From a checkpoint of a small model that answers yes/no questions on an image's attributes: fusion encoder norm layernorm.
Rows from block 3 of the image encoder of a small model that answers yes/no questions on an image's attributes, named by matrix and row number. Rows with one number belong to one neuron. Each number is 128 + 32 x the weight over its row's rms, rounded and kept within 0 to 255. All counts start at 0.
After each neuron's rows are labels from the 100 images, of 14976, where the neuron reaches its highest value: "top examples" is what is common among them. Only what is clearly more common there than usual is listed. The data: photos of plants and fungi (iNaturalist). In brackets: how many of the 100, against the usual share in percent.
# fc1: MLP up (encoder.blocks.3.mlp.fc1.weight, 1536x384), inputs 128-255
# fc2: MLP down (encoder.blocks.3.mlp.fc2.weight, 384x1536, transposed), outputs 128-255

fc1.414 [ 90 116 186  92 102 180 151 123 132 123 118 144 107  86 150 135 144 112 112 164  58 115 120 137 124 121 130 157 116 105 130 189 198 168 112 109 129 156 122 137 104 153 167 157 128 119 155 115 130  81 160 130  99 140 100 110 142 227 166  77 100 148 134 130  63 157 155 181 126 150  87 176 126 105 119 136 137 173 134 109  98 152 132 121 198  65 209 130 122 161  99  73 111 136 143 106  87  93 158 116  68 163 117 152  63  80 142 103 104 137 122 112  98 187 138 102  98 119 117  87 102 158 180 143 138 164 147  80]
fc2.414 [140 137 117 189 190 114 117 125  76 155 121 172 139 183 146 141 127  83 104 115 138 149 123 148 100 104  44 118 155 171 144 130 131 110  59 167 193 133 117 223 141 189 128 127 116 140 114 186  98 139 153 102 130 109 143 163 126 147 111  88 140  99  83 121 143  28  98 153 115 116 113 116 133 137 160 181 148 148 111  68  96 162 150 166 121 115  97 140 160 143  97  79 148 147 154 108 155  97  99 116 113 100  67  79  96 137  83 119  85 104 119 124 164 159 147 175 137  51  82 110 135 159 178  90 108 143 140 112]
top examples: class: Liliopsida (30 vs 9.2); order Asparagales (28 vs 4.4); family: Asparagaceae (28 vs 2.5)

fc1.437 [128  96 145  88  88 224 141 104 131 125  66  86 159  65 144 106 104 152 116 140  74 117  77 143  38 172 185 140 116  74 150 140 168  91 137 182 150 142 115 105  88 149 116 109 143 169  86 143 157  78  90 113 160 160 130 146 142 127 137 147 150 148 106 107 147 132 119 198  51 155 144 157 162  94 131 187 137 141 138 113 152 136 122  81 159 140 129 120 122 121 148 133 120 143  88 100 138 109 115  97 118  88 147 103  92 120 144 115 135 121 136 122 145 135 108 134 108 139  97 139 163 117 148 114 123  92 139  54]
fc2.437 [125 109  91 143  92 108 146 154 104 112 143 163 123 133  99 115 143  93 117 152 111 131  97 130  98 132  76 113 169 116  82  99 130 146 131 198  64 193  63 101  80  70 108 111 114 135 106  87 110 132 179 189  81 100 196 161 161 137 163  75 164 178 129 108 129  80 161 108  95 136  44  91 135 155 140 111 108 113 170  89 139 157 179  28 125 118 116 109 136 148  89  71 132 149 120  92  72 117 114 139  54 175 128  98 224 119 141 120 147 142 121 121 107 127 125 180 118 114 155 153 135  96 133 146 154 130  82  66]
top examples: class: Liliopsida (26 vs 9.2); order Asparagales (25 vs 4.4); family: Asparagaceae (25 vs 2.5)

fc1.601 [105  94 181  95 108 107  65 123 124 148  93 163 118 191 109 119 138 130 112 128 214  99 143 175  97  77  97 169  82 136  55 126 102 122  87 125  71 147 122 110 142 147 210  88 112 104 128 112 136 148 116 130 144 138 134 117 149 146 147 144 113 169 168 159 103 102 156  63 129 137 132  81 140  76  74 148 145 150 138 117 129 129 116 104 130 137 142 136  56  53  98  89 164  82 161 106 108 117 107 143 114  30  83 154 115  98 169 150 150 163 111 147 131 189 151 149 132 147 135 160  82 145 126 140 130 181  80 138]
fc2.601 [118 171 130 200 130 111  98 142 182 130 127  96 167 162 114 126  89 220  86 149  78 113  91 127 118 125  97 189 133 101 131 148 142 145 169 147  98 163 142 134 161 173 100  99 159 115 182 131 123  37 129 190 159 129 127 113 174 105 140 115 152 120  91  87 111 144  92  91 161  81 137 148 139 117 103  99 117  87  95 163 177 151 159  72 138 100 174  93  76 101 109 136 104 140 148 112 151 157 109 106 107 219  73 111  97 130 167  57 132 120 209 148  86 159 141 116 169 124 147 202 116  91 125 141  90 153  88 154]
top examples: order Asparagales (32 vs 4.4); family: Asparagaceae (32 vs 2.5); text has "yucca" (30 vs 1)

fc1.16 [106 117 141 100  98 132 102 108 162  74 111 175 157 136 123 181 143 127 156 120 128 148  65 149 125 186  88 178 163 149 125 141  88 134 141 180 142 167 111  89 101 149 116  96  71 143 169  48 135  98 174 105 149 125 125  81 165  76 168 130 119 123 100 100 154   9 170 167 166  97  62  63 111 142 135 113 119 121 124 113  90 112 147 152 150  95 120 160 103 189 135 137 125  75  91 129 122 141 135 152 140 142  84 111  87 102 130 165 115 155 146  93 121 110 136 137 122 124 156 147 116 198 120  81 124 136 122  99]
fc2.16 [ 58 149 158  70 162 144 168 112  98 167 108 127 104 134 112  95  85 130  86 146  88 107 128 154 138 105 115 172 144 228 153 136 133 102 142  75 190 107 135 103  51 134 130 131 124 113 134 146 159 150 142 103 104 115 133 111 103  92 105  69 171 183 133 104 164 108 133 118 131  91 149 149 100  60 110 156 119 134 135 115 143 174 139 190 128 106 167 155 130 126 147  95  96 109  99 115  74  56 121  77  92 140 115 121 108  98  89 102 157 158 153 117 155 131 135 199  99 145 140 133 115  94 109  98  92 159 151 111]
top examples: class: Liliopsida (30 vs 9.2); order Asparagales (27 vs 4.4); family: Asparagaceae (25 vs 2.5)

fc1.20 [149  90 163 123 127 164 130 150 135 144 122 149 112 160 142 104  76  89 100 142 110 122  78 166  40 132  47 101 123 138  78 136  75 153  82 141 124 157  91 170 100 139  86 112 142 155 177 137  67 100  49 161 148 177 143 171 127 142  42 135 162 128 186 148  88 141 117 147 131 107 142 142 117 123 144  64 143 172 135 168 132 112 144 131 148 147 139 168 158 111  83 143 133 150 115 173 102 197 128  92 105 166 128  51 170 108 113 119  82 159 113  79 151 127 159  97 148 133 139 106 125  89 101 163 134  86 151 125]
fc2.20 [ 73 162 130  71 163 137 140 147  85 130 107 182 125 175 194 150 132 172  97 103 118 161 174  88 104  98 146  97 177 111 185 126 131 119 122 182 126 120 181 171 145 123 158  90  91 175 133 115 179 109 126 153 151 148 119  93 174 148 144 138 125 121 154 128 129 129 139 151 108 144 100 129 129 100 121 153  69 181 136 135  98  86  92 176 152 178 145 113 151 170 163 116 111 137  86 103  71 167 124 129 119 166 115 147 105 130 129 149 170 123 144  87 105 148 112 172 114 134 151 141 186 130 150 135  92 109 111 160]
top examples: class: Liliopsida (29 vs 9.2); order Asparagales (25 vs 4.4); family: Asparagaceae (25 vs 2.5)

fc1.80 [116 108 114 146 106 195 144 132 133 131 106 134  58 118 135 100 151  88 119 139 116  70 138 143  82  94 114 108  69 157 101 155  83 144 114 148 158 152 117 148 134  90 121 117 184 146 185  87 179 122 114 118  87 101 106  99 148  84 120 123  98 165 152  78 145  93 109 115 138 108 154 150 155 133  60 105  91 146 118 151  97 162 129 130 134  84 185 121 132 108  97 155 182 113 163 145 109 137 199 190 195 127 144 114 123  99 118 131 128 133 130  94 158 132 154 138 174 136  30 126 113  98 115 144 117 143 176 146]
fc2.80 [ 75 202 152 155 138 178 116 148 167 119 160 143 147 142 169 152  86 202 131  95 113 171 118  78 150 123  85 153 128  80 141 180  93  87 133  99 174 131 153 172  89 124 146 118 212 108 142 151  71  76 163 116 121 134 142 127 143  68 158 141  87 145 122 134  89 105 160  89 173 146 123  86 108 127 151 121  80 114 129 161 164 116 104 148 146 117  78  74 118 146 109 181 130 128 154  76 178 103 141 154 133 161 161 151 101  79 134 120 125 106 113 156 141 153 113 104 182 114 163 114  93 142 155  76 141 112 157 174]
top examples: class Liliopsida (27 vs 9.2)

fc1.42 [140 133 144 100  83 132  65  68 181 177 131  92  86 106 140 115 178 184  90 120  97 111 115 124 167 119 143  97  94 105 115 121 143  74 113  46 132 158  97 149 115 146 151 113 124 166 107 123 175  97 151 169  77 124  69 125 188 122  91 144 104 141 126 109 152  50  95 157 155 115 126 161  63 169 105  96 113  56 142 172 116 104 138 136 110  99 126 153 106  85 157 103  91 117 154 140  84 136 179  74 148 129  92 151 196 151 139 118 111  99 126  93 138  76 100 154  46 111 184  26 108 118  93 114 157  96 157 115]
fc2.42 [131 157  97 105 168 173 185 134 204 129 155 135 170 117 136  68 134  73 142 188 182 131 211 137  92 184 120  89 145 132 133 125 132 130 102 122 142 188 113 149 106 132  85 102 107 171 128 137 146 159 135 180 106 117 169 113 148  99 128  87  58  90  76 148 154 166 193  85 141 112 116 125  95 109 123 199 104 202 110  91 121  90 153 110 167 138  97 117  85 126 158 121  73 121 161 118 142 155 101 150 121 163 170 166 148  81 198 163 142 173 101  89 112 116 108 121  81 106 129 106 107 148 102 163 131  95 129  81]
top examples: class: Liliopsida (28 vs 9.2); order Asparagales (26 vs 4.4); family: Asparagaceae (25 vs 2.5)

fc1.713 [115 178 178  57 151 148 105  94 116  99  95 160  89 184 176  97 161 154 165 110  86 120 120 176 121 134 215 101 107  77 127 173 104 126 107 191 154 175 112 136 156 116 102 155  72 125 126 173 114 116 166 144  69 129 114 149 131  58 114  93 135 145  64 165 139  89 158 160 195 102  87  62 173 140 134 129 151 125 120 125 130 107 114  97 161 150 118 142  96 141 122 138 135 156 177 143 114 144 166  99 145 108 144 190 150 115 146 165 159 176  75 137 107  85 143 158 153 147 163 178  99 107 123 124 114 176 174 119]
fc2.713 [147 102 124  69 155 160 144 109  86 181 157  58  88 140 121  88  99 123  98 170 143 134  83 114 115 107 144 157  94 151 178 148  76 153 175 128 141  96 195  89 120 102 146 160 107  92 177 125  81  82 145 132 153 114 135 109  92 106 135  98 138  81 154  93 133  95 154 124 119 139 164 126 108  92 136 123 193 120 111 149 137 120 119 209  89  74 131 114 168 108 124  60 103 149  81  87  72 114 140  93 131 210 141 139 106  92  96 101 159 168 216 149 130 162 160 107 159  93 134 108 140 153 106 152  97 123 102 140]
top examples: order Asparagales (30 vs 4.4); family: Asparagaceae (29 vs 2.5); text has "yucca" (28 vs 1)

fc1.201 [116 116 111 122  78  83 146 157 197 101  96 160 151 134 163 142  75  96 145 140 141 112 185 175 153  93  61 104 140 136 127 147  72 106 170 134 120 143 184 132 181 126  59 113 102 132 114 117 122 139 119 120 153 201 110  74 157 109  66  84 134 130 103 158 113 162 133 155 126 147  85  88 157 128 164 114 134 157 135  90 157 165 118 115 165 143 115 116 119 116 125 124 166  87 102 119 153 119 120 103 117  93  84 175 158 128 160 114 159 135 117 185  99 132 149 112 206 123 130  99 138  86 154 132 118 143 117 153]
fc2.201 [114 154  96 172 118 183  95 107 160 171 150 134 117 126 118 144  70 126 104  76 143 100 153 133 130 115 133 195 172 172 111  95 170 144 171 194 144 116 129 119 139 108 127 118 138 128 156 129 202 109 107 121 204  84 152 103 172 105 177  93 129 177 116 167 157 155 108 164 125 101 172  95 207 125  87  74 122 154 109 148 150  88 107  98 186 162 151 124 108 110 121 165 105 112 153  86 156 161  76  83 127 140 115 110  91 152 109  68  88 131 107 144 142 142 128 106  96 114 142 179 183 113 102  93 131 146 104 170]
top examples: order Asparagales (34 vs 4.4); family: Asparagaceae (34 vs 2.5); text has "yucca" (30 vs 1)

fc1.755 [113  66 159 120  66 106 134 113  57 102 166 120 102 120 125 118 174  78 157 119  99  78 147  75 122 155 160  80 150 149 115  87 150 141 130 116 172 109  75 108 173  95 129 140 155 152 141  84 130 130  83 149 163 121 143 144 115 145 138 112 141 132 133 138 106 133 112  99 128 109 133 103 135 154 148 123  89  72 131 160  95 129  80 197 107 144 129 117 165  77 127 142 178 125 133 142 119 101 166 112 136 141  65 170  84  97  40  57  71 167 138 152  84 138 132 111 160 165 153 146 130 113 160 156 137 164  46 181]
fc2.755 [164 153 113  86 139 128 167 131 160 128 132 126  91 109 160 122  98 116 158 134 140 152 141 124 139 178 114 126 110 124 155 138 175 130 127  91 101  89 130 131  73 131 104  81 168 189 140 168 115 167 120 102 132 105 160 111 203 101 169  82 183 113 171 115 159 108 110 189 175  90 157 185 128 114 204 126  91 115 113 140 101 112 117 128 188 107 148 185 123 138 117 131 183 156 106 138 105 123 100 156 144 126 142 107 115  91 146   9 180 170 197  79 148  97 147 140  87  72 157 135  86 122 123 115  74 122 109 166]
top examples: kingdom Fungi (25 vs 3.5)

fc1.553 [145  71 148  92 162 171  84 134 189 165  99 174 157 160 132 107 140 163 114 120 131 167 136 141 118  92 156 128  74 141  32  99 125 114 139 146 118 132 138 117 107 169 131 102 136 161  81 147 124  90 214  76 148 149 136 170 111 104 153 168 143 144 172 145 127 158 177 125  85 132 115 133 148  79 162  81 112 146 140  44 149 131 144 118 145  89 173  81 123 105 142 158 111 139 113  89 184  81 134 102 124  88 186 150 167 114 143 120 109  85 124  64 162 153 157 227 170 156 115 143 132 163 166 182 118  93 116 119]
fc2.553 [163 127 149 149 122 135 172 131 149 145 118 195 144 101 117 154  94 107 130 150 115  97 120 114 129 146  69 149  54 101 153 136 128 124 133 110  92 137 132 140 139 117  56 151 114  90 151 150 156 124 132 187 123 162 122 130 146 107 112  63 130 106 179 122 104 116 178 121 115  95 144 194 127 109 103  89 106 133 147 150 134 154  83 181 116 151 126 115 156 128 115  68 133 205 101 113 123 147  78 100 124 140  85  95 133 106 132 111  99  99 153 101 140 135 142  97 114 115 157 207 169  71 193 139  60  83 120 175]
top examples: order Asparagales (27 vs 4.4); family: Asparagaceae (27 vs 2.5); text has "yucca" (26 vs 1)

fc1.57 [146 112 157 151 156  90 119  72 144 100 156 109 114 115 189 149 167 123 129 141 109 122 126 139 136 110 116 128  77 137 131 137 149 115 108 150  72 127  95 133 121 151 119  74 132 150 107  96 150 129 121 117 133 159 167  99 113 103 150 137  75 141  97 138  94  75 112 131 190 108  66  72  97  84 113 107 119 110 114 150 171 151  87  85  92 113 132 160 138 148 117 140 186 115 198 124  78 148 176 115 143 140 115 146 107 128 171 122 152 176  93  66 176 133 156 160 193  95 145 140 125 117 122  99 103 136 147 142]
fc2.57 [129 141 139 123 109 130 102 134  71 146 115 148 212 134 152 153  87 180 126 163 169 155 137 109 120 146 105 128 145 108 144 109 115 103 166 129 155 112 182 106 165 170 137 149  91 109 178 143 158 176 105 110 125 132  94 147 152 108 126 136 124 117 178 151 136 120 139 177 109 197 117 124 120 100 109 107 104 166 189 127 137 193 150  97  39 123 115 125 122 117 135 165 114  83 136 193 122 136 119  31 132 191 147 150 160  99 211  26 112 120 148 124 131 152  84 149 142 130 148 150 120 147  98 116 159 129  63 131]
top examples: order Caryophyllales (36 vs 8); family: Cactaceae (32 vs 3.4)

fc1.650 [124 123 108 133 105 109 149 166   2  81 127  75 184 164 101 182 110  98 138 133  93 169 155  45 113 165 174 105 186 116 161 128 129 107 116  63 106 106  99  89 119 163  69  94 132  93 148  87  83 119 143 119 121  81 120  85 101 123 124  72  84 107 113 120 106 179 144 148 127 193  82  64 144 134  47 184 112 123 154 142 120 135 112 138 158 105 162 106 125 103 176 163 121 163 140  84 102 162 147 159 157 149 100  87 159 150 153 103 142 105 120  72 166 105  79 149 136 118 102 136  97 144 103 122 111 160  95 143]
fc2.650 [ 94 111 155 110 129 198 125 134  88 147 142 117 124 134  97 130 158 183 113  78  91 165  70 174 177 129  73 147 120 135 147 146 114 114 165 165 138 131 109 123 175  83 127 122 115 146 126 109 119 146 153 159 124 114 170  83  90 144 118 151 148 134  58 111 129 213  82 121  74 103 148 140 139 142 193 131  97 139  85 161 105  78 159 105 160 122 158 104 128 129 192 127  99  87  75  99 132  70  83  59 181 100 141  94  98 136  81  71 144  85 132  91 124 136 131  60 115 130 101  77 169 151  97 124 140 122 112 185]
top examples: kingdom Fungi (38 vs 3.5); phylum Basidiomycota (36 vs 2.1); class Agaricomycetes (36 vs 2.1); order: Polyporales (27 vs 1.3)

fc1.210 [121 147 155 149 108 174 119 116 119  90 109 150 163 152 155 115 129 176 110 122 154 141 144 163  89 209 132 103 114 158  73  99 128 119 138 113  95 138 142 111 111 125 115 161 119  64  95 136 118 175 139 159 151 121 135 101 166  41  96 152 119 148 147 127  71 156  59 126 115 111  74 103 155 136 114 111 139  86 124 148  27 153 124  64 143 142 126 167 118 189 139 129 105 123 105 109 159 127 110  90 124 152  94 118  80 154  95 130 130 155 139 144 124 113 154 179 160 104 112 160 178 187 130 118 120 122  85 111]
fc2.210 [180 111 134 114 100 138 139  99 170 114  54 142 167 182 138 140 124 103  67 112 151 177  74 137 147 130 131 198 113 163 135 134 112 109 199 135  98 138 148 124 111  84 135 142  76 165 136 145 119 124  89 137  83 146 189 118 177 117 163  68  71 147 124  96 126 141 127 157 105 187 156 138 180 104 110 111 133 169  76 164  89 127 155 132 131  43 130 137  89 121  73 126 158 170 128 107 153 104 178  93 187 141 126 132 184 110 105 195 112 142 143  75 130 129 162  66  95 118 203 120 189 157 120 135 141 115 129 117]
top examples: class Liliopsida (26 vs 9.2)

fc1.744 [ 77 136 152 133 121 139  94 128 137 136 108 152 116 152 103 152 125 135 128 168 109  88 178 146  59  99 114 106  95 148  73 158  87 135 132 156 121 153 138 144 115 175 145  92 117 141 147 128 138 162  94 148 143 150 159 114 168 116 145 136 145 134 143 133  79 189 169 140 152 145 124  63 102  52 113 171 148 144 134  62 125 158 118  89 140 107  99 158  70  83 100  93 127 124 155 148 137 139 126 147 123  31 126 106 130 122 151 146 108 127  86 151 161  86 137 119  91 149 136 148 132 169 156 127 149 107 156 135]
fc2.744 [163 148 108 213 113 133 120 119 124 140 132  71 128 135 129 140  97 185  66 111 108 105 131 141 166 140  88 167 130  99 100 151 114  77 157 132  65 144 154 137 141 175 106 143 139 109 193 132 137  69 111 137 141 142 114 105 134  88 124 129 115 137 113 128  86 144  87 108  91 124 121 152 158  65 134 114 127 109  53 199 156 126  82 161 131  94 108 137  94  89 120 150 111 117 149 100 137 122 123  94 108 236  44 131 114 125 116  76 122 123 194 102 112 156 135 111 164 117 135 176 140 149 127 106  80 146 121 223]
top examples: class: Liliopsida (27 vs 9.2); order Asparagales (26 vs 4.4); family: Asparagaceae (26 vs 2.5)

fc1.170 [191 130 200 115 106 163 129 185 135 154 157 180 125 101 118 129 134 123 156 129 127 120 131 116 123 136 147 101  82 152  78 128 107 151 101 123  90 142 138 144 104 144 110 131 161 127 143  93  83 112 187 144 120 154 162 143 105  88 171 188 106 153 195  78 127 121 152 168 105 127 128 158 181 124 103 129 133 140  94  86  85 164 179 124 111 163 142 145  77 127  98 144 120 130 140  93 120  83 125 141 138  32 171 164 168  81 142 173 173 109 135 154 152  40 184 167 141 121 176 137 118 111 159 118 133 166 170  64]
fc2.170 [122 142 117 133 116  99 146 128 131 112 161 185 133 132 119  88  77 107  97 169  89  88  88 158  54 148 116 118 122 106 135 155 120 122 139  86 167 140 154 157 152  94 168 118 107 128 204 119 107  80 189 116 148 110 145  99  47 128 110 179 111 178 108 152  89 102 185 121 120  83  98 156 155 107 152 128 135 112 141 153 161 177 104 109 146 149  90  51  92  75 137 115  70 144 152 123 112 120 159 105  89 170  97 114  92 105 115 124 163 133 128 104 158 136 170  96 138  85 154 173 133 167 181 152 151 152 135 222]
top examples: order Asparagales (34 vs 4.4); family: Asparagaceae (34 vs 2.5); text has "yucca" (30 vs 1)

fc1.575 [119 190 136  68 122 154 110 117 133 109 171  78 174  77 106  79 133  79 186 100  71 163 123  69 125 146  86 154 183 187 188 122 134 135 178 156 114 115 136 169  82 157 123 156 111  99  94 119 140 114 164 111 183 121 110 123 103 154 158  56  99 146 138  86 159  87 143  93 140 114 157 128 154 104  83 137 102  70 110 152 143  84 118 124 137 193 120 109  90 138 131 168 171 143 120 113 101 188  98 114 143 123 100 150 162 161 175 130 107 164 136 133 114 119  90  63 138 130 194 174 156 150 115 164 146 142 116 155]
fc2.575 [ 75 116 148  73  77 163 136 146 125 154 150 146 119 132 118 136 135 119 167 143 133 106 154 137 112  57 105 133  61 109 156 147 115 154 165 155 110  93 101 152 161  79 132 163  97 149 122 142 172 105 143 179 116 138 202  84 164 151 152 118 117 151 152  99 102 119 138 134 104 162 115 153 128 149 119 115 160 150  63 102 127 105 167  78 195  74 179 126 109 143 157 147 128 113 237 113 101 145 118 128 141 135 152 141 178 116  67  87 164  36 148 140 115 133 152 108 170  93  99 156 141 104 162 141 133 147 136 130]
top examples: kingdom Fungi (27 vs 3.5)

fc1.756 [ 75 145 121 153 141 136 137 133 117 141 117 129 135  99 204 102 130 100 118 139 220 139 117  88 139 141 135 109 125 171  91 168  55 155 159 181  99 104 179 195 118  83 174 154 142 105  72 128 155 119 136  95 158 121 132 152 104  87 118 129 161 107  81 118 153 123 117 151 134 188 122  87 146  69 116 170 148 117  66 139 161 107  56 128 149  73 102 102 119 146 158 140  97 130 178 130 124 134 127 150  79 137 104  86 105 145 137 155 111  35  90 124 122 129  97  95 134 108 146 197 122 151 127 110 118 111 159  93]
fc2.756 [152  97  67 101 132 136 112 181  93 101  89  41 105  68  99 135 102 186 121 102 154 120  85 127 187 140 105 114 136 124 138 143 125  88  77 148 109 109 113 111 142 144 134 145 121 102 142  80  71  99 111 133 174 180 153 126 128 119  93 123  86  89 120 109 175 148 108 157 113 127 183 134 134 170 114 109 150 109 167 120 124 123 101 112  59 131 160 150 144 167 128 165 139 175 156 144 105  96 162 132  77 113 192 140 102 154 140  91 163 119 166 131 115 132 108 141 166 113  97  88 110 101 124  28 130 190 125 159]
top examples: class Liliopsida (29 vs 9.2)

fc1.591 [122 102  84 168 159 133 122 142 135 139 134 107 116 194  83  92 112 128 101 130 125 131 160  91 129 138 129 124 120 107 126 100 137 128 148 138 101 119 169 132 120 153 121 140 133  94 158 102 132 127 106 123 127 130 145  90 138 108 125  69  91  96 146  84  81 189  87  62 120 142 171 129 124  82  75 106 116  97 144 108 161 102 136  85 142  98 127 182   5 142  90 104  97  79 131  72  82 145  83 150 173  92 180 154 124 113 164 130 155 105 128 102 103 106 138 150 137 144 122 166 108 139  74  67 104 133 149 185]
fc2.591 [122 131 127 162 136 163 171 134  90 106 102  96 122 109 128 167 117 136 137 149  83 119 139 119 150 123  91  80 150 151 162 101 129 144  96 136  82 133 136 133 191 177 115 154 201  98 176 139 115 110  73 146 176 122 150  78 167  73 107  98 153  62  96  38 111 138 129 153 102 134 167 139 121 140  95  36 110 112 115 169 138 122 113 104 129 132 115  99 133 108 106 156 117  98 126 156 155 111 173 130 120 195  78 140 101 113 133 139  78 142 136 101 149 141 152  99  85 166 114 178  95 184 162 154 125 106 136 115]
top examples: class Liliopsida (27 vs 9.2)

fc1.580 [ 98  86 135 187  65 172 148 164 167 137 163 167  33 201  73  96 151 159 137 131 129  79 102 153 122  80 108 155 118 130  67 139 168 141  77 147 120  86  97 175 167 110 117 137 178  91 137  88 104 158  94 128 141 171 165 113 115 114 101  85 117 162  98 125  92 131 134 157 172 139 155 165 163  88 126  95 119 126 118 106 123 141 121 125 124 184 156 128 108 183 111 106 121 153 126  92 137 145 145 115 107 104  71 172 143  80 133 139 144 188  89 136 147 168 165 176 146  98 142 117 118  70 103 195 105 161  63 137]
fc2.580 [ 88 144 146 108 157 134  88  85 195 141 130 162 149 136 116 123  57 185  84 134 194 124 111 111 137 126 143 144  99  72 101 142 190 137 192 103 112 101 141 140 106 106 131  98 157 127 162 133 101 121 107  94 107 111 136  60 173 145 135 118 101 134  94 120 183 167 115 158 134 136 111 155 143  95  93 126 110  80  98 159 181 118 139 135 158 105 185 136 138 110  74  86 126 157 133 122 149 156 136  80 101 106 119  92 146 170 144 126  93  59 170 118  76 161 148  60 158 127 107 160 178  87 160 147 151 129 127 160]
top examples: order Asparagales (30 vs 4.4); family: Asparagaceae (30 vs 2.5); text has "yucca" (25 vs 1)

fc1.749 [133  82 120 117 159 169 169  95 141  72  47 137  78  98  78 254 148 141 120 113 140 148 157 152 214  61 104 166 167 116 101 155 156 153 116 181 101 118 148 126 128  96  95 162  74  93  64 101  76 131 175 204  92 119 133 129 106 130 149 121 133 126 145 144 141 172 134 141 119 161 189 130  99 198 134 136 109 146 135 177 144 129 107 153 127  99 188 151 187 176  75 176 139 126 109 133  85 145  95  70 102 114 147  94 123 125  82 171 112 129 183 162 103 127 146 134  91  98 161 160 163 115 121  93 105 102 149  87]
fc2.749 [132 122 131 124 136 100 102 114 154 135 103 167 153  58 168  77 119  45 129 185 110 105  76 133  57  72 135 154 116 164  84 122 121 154 118  84  58 119 169  98 112  97 154 127  86 111 137 152 147 127 120 150 115 152  77 176 164  84 105  99 190 127 160 110 149 128  93 101 109 119 132  54 171 116 120 106 116 110 114 116 164 124 138 173 151  91 128 119  99 111 131  83 131 129 130 139  91 125  59  86  95 146  74 169 178  76 127 124  92 159 146 149  98 158 133 143  48 113  86 166 174 126 130 149  99 134  93 121]
top examples: order Caryophyllales (32 vs 8); family: Cactaceae (30 vs 3.4)

fc1.378 [121  93  84  63 140  95 137  60  58 130 128 117 152 105  90 130  81 105 123 138 128 148 129 115  98 109 131 105 111 161 161 131 107 124 122  64 185 113 174 115 116 128  92 185 141 124 141 108 157 105 167  98 111 137 171  74 120 114 157 106 109 124 193 117 137 118 134 101 161 126  37 111 153 127 127 141  87 135 134 103 162 148 121 149  91  91 137 181  53 100 151 176  86 157 174 199 138  80 115 176 209  94 193 104 160 124 150 142 178 150 179 166 108 122 109 103 188 131  94 172 116 135 118 100 107 116  71 137]
fc2.378 [115 108 134 124 132 172  62 102 139  93 102 154 146 140 123 135 109 174 140  71 110 142  88 194 147 111 130 160 102 145 111  91 114  93 113 100 150 141 100 131 125 160 107 118 165 176 126 105 184 147 116 126 117 167 193 150 173 131 131 149 158 103 107 146 132  93 174 126 137 123 166 141 110 187 179  87 151 174 154 103 133  95 127  90 163 141  48 116 155 111 211 149 112  92 118 115 141 148 127  87 116 154 133 133 124 127 140  64 107 136 128 116 126 114 141 136 153 135 185 140 217 133 114  94  90 159 102 188]
top examples: kingdom Fungi (27 vs 3.5); phylum Basidiomycota (25 vs 2.1); class Agaricomycetes (25 vs 2.1)

fc1.245 [136 127 170 144 102 100 132 117 166 135 127 163 159 161 165 151 131 153 100 207 100 136 173 145 104 114 137 160 173  88 108 122 176 126 144 128 101 128 116 112 171 139  53 185  79 134 153 113 105 173 132 135  76 132 141 119  53 140  94 130 160 166 159 114  65 119 159 113 142 184 126 124 118 187 162  97 160 180 111 107 105  85 161 166  74  90 139 171 109 152 153 110  61  90 155 111  99 108  78 124  97  69 114 100 107  58 148 136 146 143 111 124 108 167 114 123 144 163 147 156 108  88 102 171 153 123 192 116]
fc2.245 [ 98 166 120 113  72 104 123 127  62  90 110 140 169 132  28  53 100 102 147 119 133 134 105 110 102 134 140 120 112 109 106 104  86 157 131 137 102 109 167 138 140 121 140 104 127 111 135 149 173 195  50 140 182 122  70 110 158 165 154 140  93 142 145 151 138 167 132 172 114 135 213 199 131 128 163 111 129 107 137  91 135 138 134 109  89 110 129 118 192 136 108 170 102  82 119 179 121 181  60 158 126 204 169 103 160 151  87 131 148  99 188  99 106 141 126 128 106 134 124 145 139 164  37 132 113 133 128 126]
top examples: order Caryophyllales (33 vs 8); family: Cactaceae (32 vs 3.4)

fc1.661 [140  89 129 114 140 115 119 121 114 133  82 169 106 142 122  86 205 109 130 120 148 114  65 138 193 124 163 142 114 173  74 122 126 144 169 130 154 138 129  94 129 159 131 111  80 178 126 130 191 150 141  47 135 101 129 149 109  77 119 142  68 140  68 115  82  63 147 149  86 141 114  45 112  82 120 167 157 166  92 126 114 106 108  19 151 155 142  69 177 156 137 145 145 106 125 146 121 145 169  94 138 159 100 133 130 149 168 145  85 186 133 137 152 150 135 110 152 132 193 166 132  88 168 150 129  98 112  97]
fc2.661 [146  92  98 157 107  74 155 128 168 104 124 102 180 139 110 130  99 143  74 154 109 143  68  91 178 146 137 123 104 149  76 133  86  72 119 135 128 103 140  64 140  96 166 130 128 167 201 123  53 157 164 178 165 119 139  85 110 148  95  50 149 121 110  97 161 129  98 114 142 106 102 152  65 111  85 158 146 184  89 132 101 126 166  96  93  94 141 166  80 122  54  99 103 190 134 107 150 154 139 140 100 177  76 154 151 122 130 141 166 190 157 170 158 185 119 149  91  98 108 145 113 136 137 140 103 137  74 105]
top examples: order Asparagales (27 vs 4.4); family: Asparagaceae (27 vs 2.5); text has "yucca" (25 vs 1)

fc1.145 [122 123 122 148 156 163 149  96 116 134 142  98  99 106 103 146 191  97 116 113 147 105 165 103  75 124 166 122 136 136 211 139 148 122 114 108 156 143 144 120 116 123 149 183 149 147 138 147 136  98 138  85 136  98 142 124 120 167 171 179 124 129 162 122 105 124 167 174 164 166 151 173 144 108 136 156 149 123 131 158 138 162  89  87 166  46  86 139  66 178 109  79 109  89 254  66 120  97 166 171  86 107 126 127 137 185 119 123 127 166 159 132 119 147  56 112 141 155 135 103 146 119 132 149 132  59 190  49]
fc2.145 [126 102  83 193 134 153 146 158 140 129 129 157 139 133 133 153 121 112  85 111  99 138 179 110 146 126  62  99 117 153 122 142 100 112 122 174 130 104 110 134 117 122 183 194 100  71 123 186 114 154 114  86 127 181 195 127 107 156 146 107 138 154 158 154 118 108 202 114 140 131 190  85 138 129 200 119 106 155 116  98 118 191 131  79 137  87 124 130  91 135 162  50 133 153 116 139 132  75 141 176 112 107 146 114 146 105 207  71 179 163 118 189 137 135  97 139 146 136 148  89 173 185  80  95 113  89 147 113]
top examples: class: Liliopsida (29 vs 9.2); order Asparagales (27 vs 4.4); family: Asparagaceae (27 vs 2.5)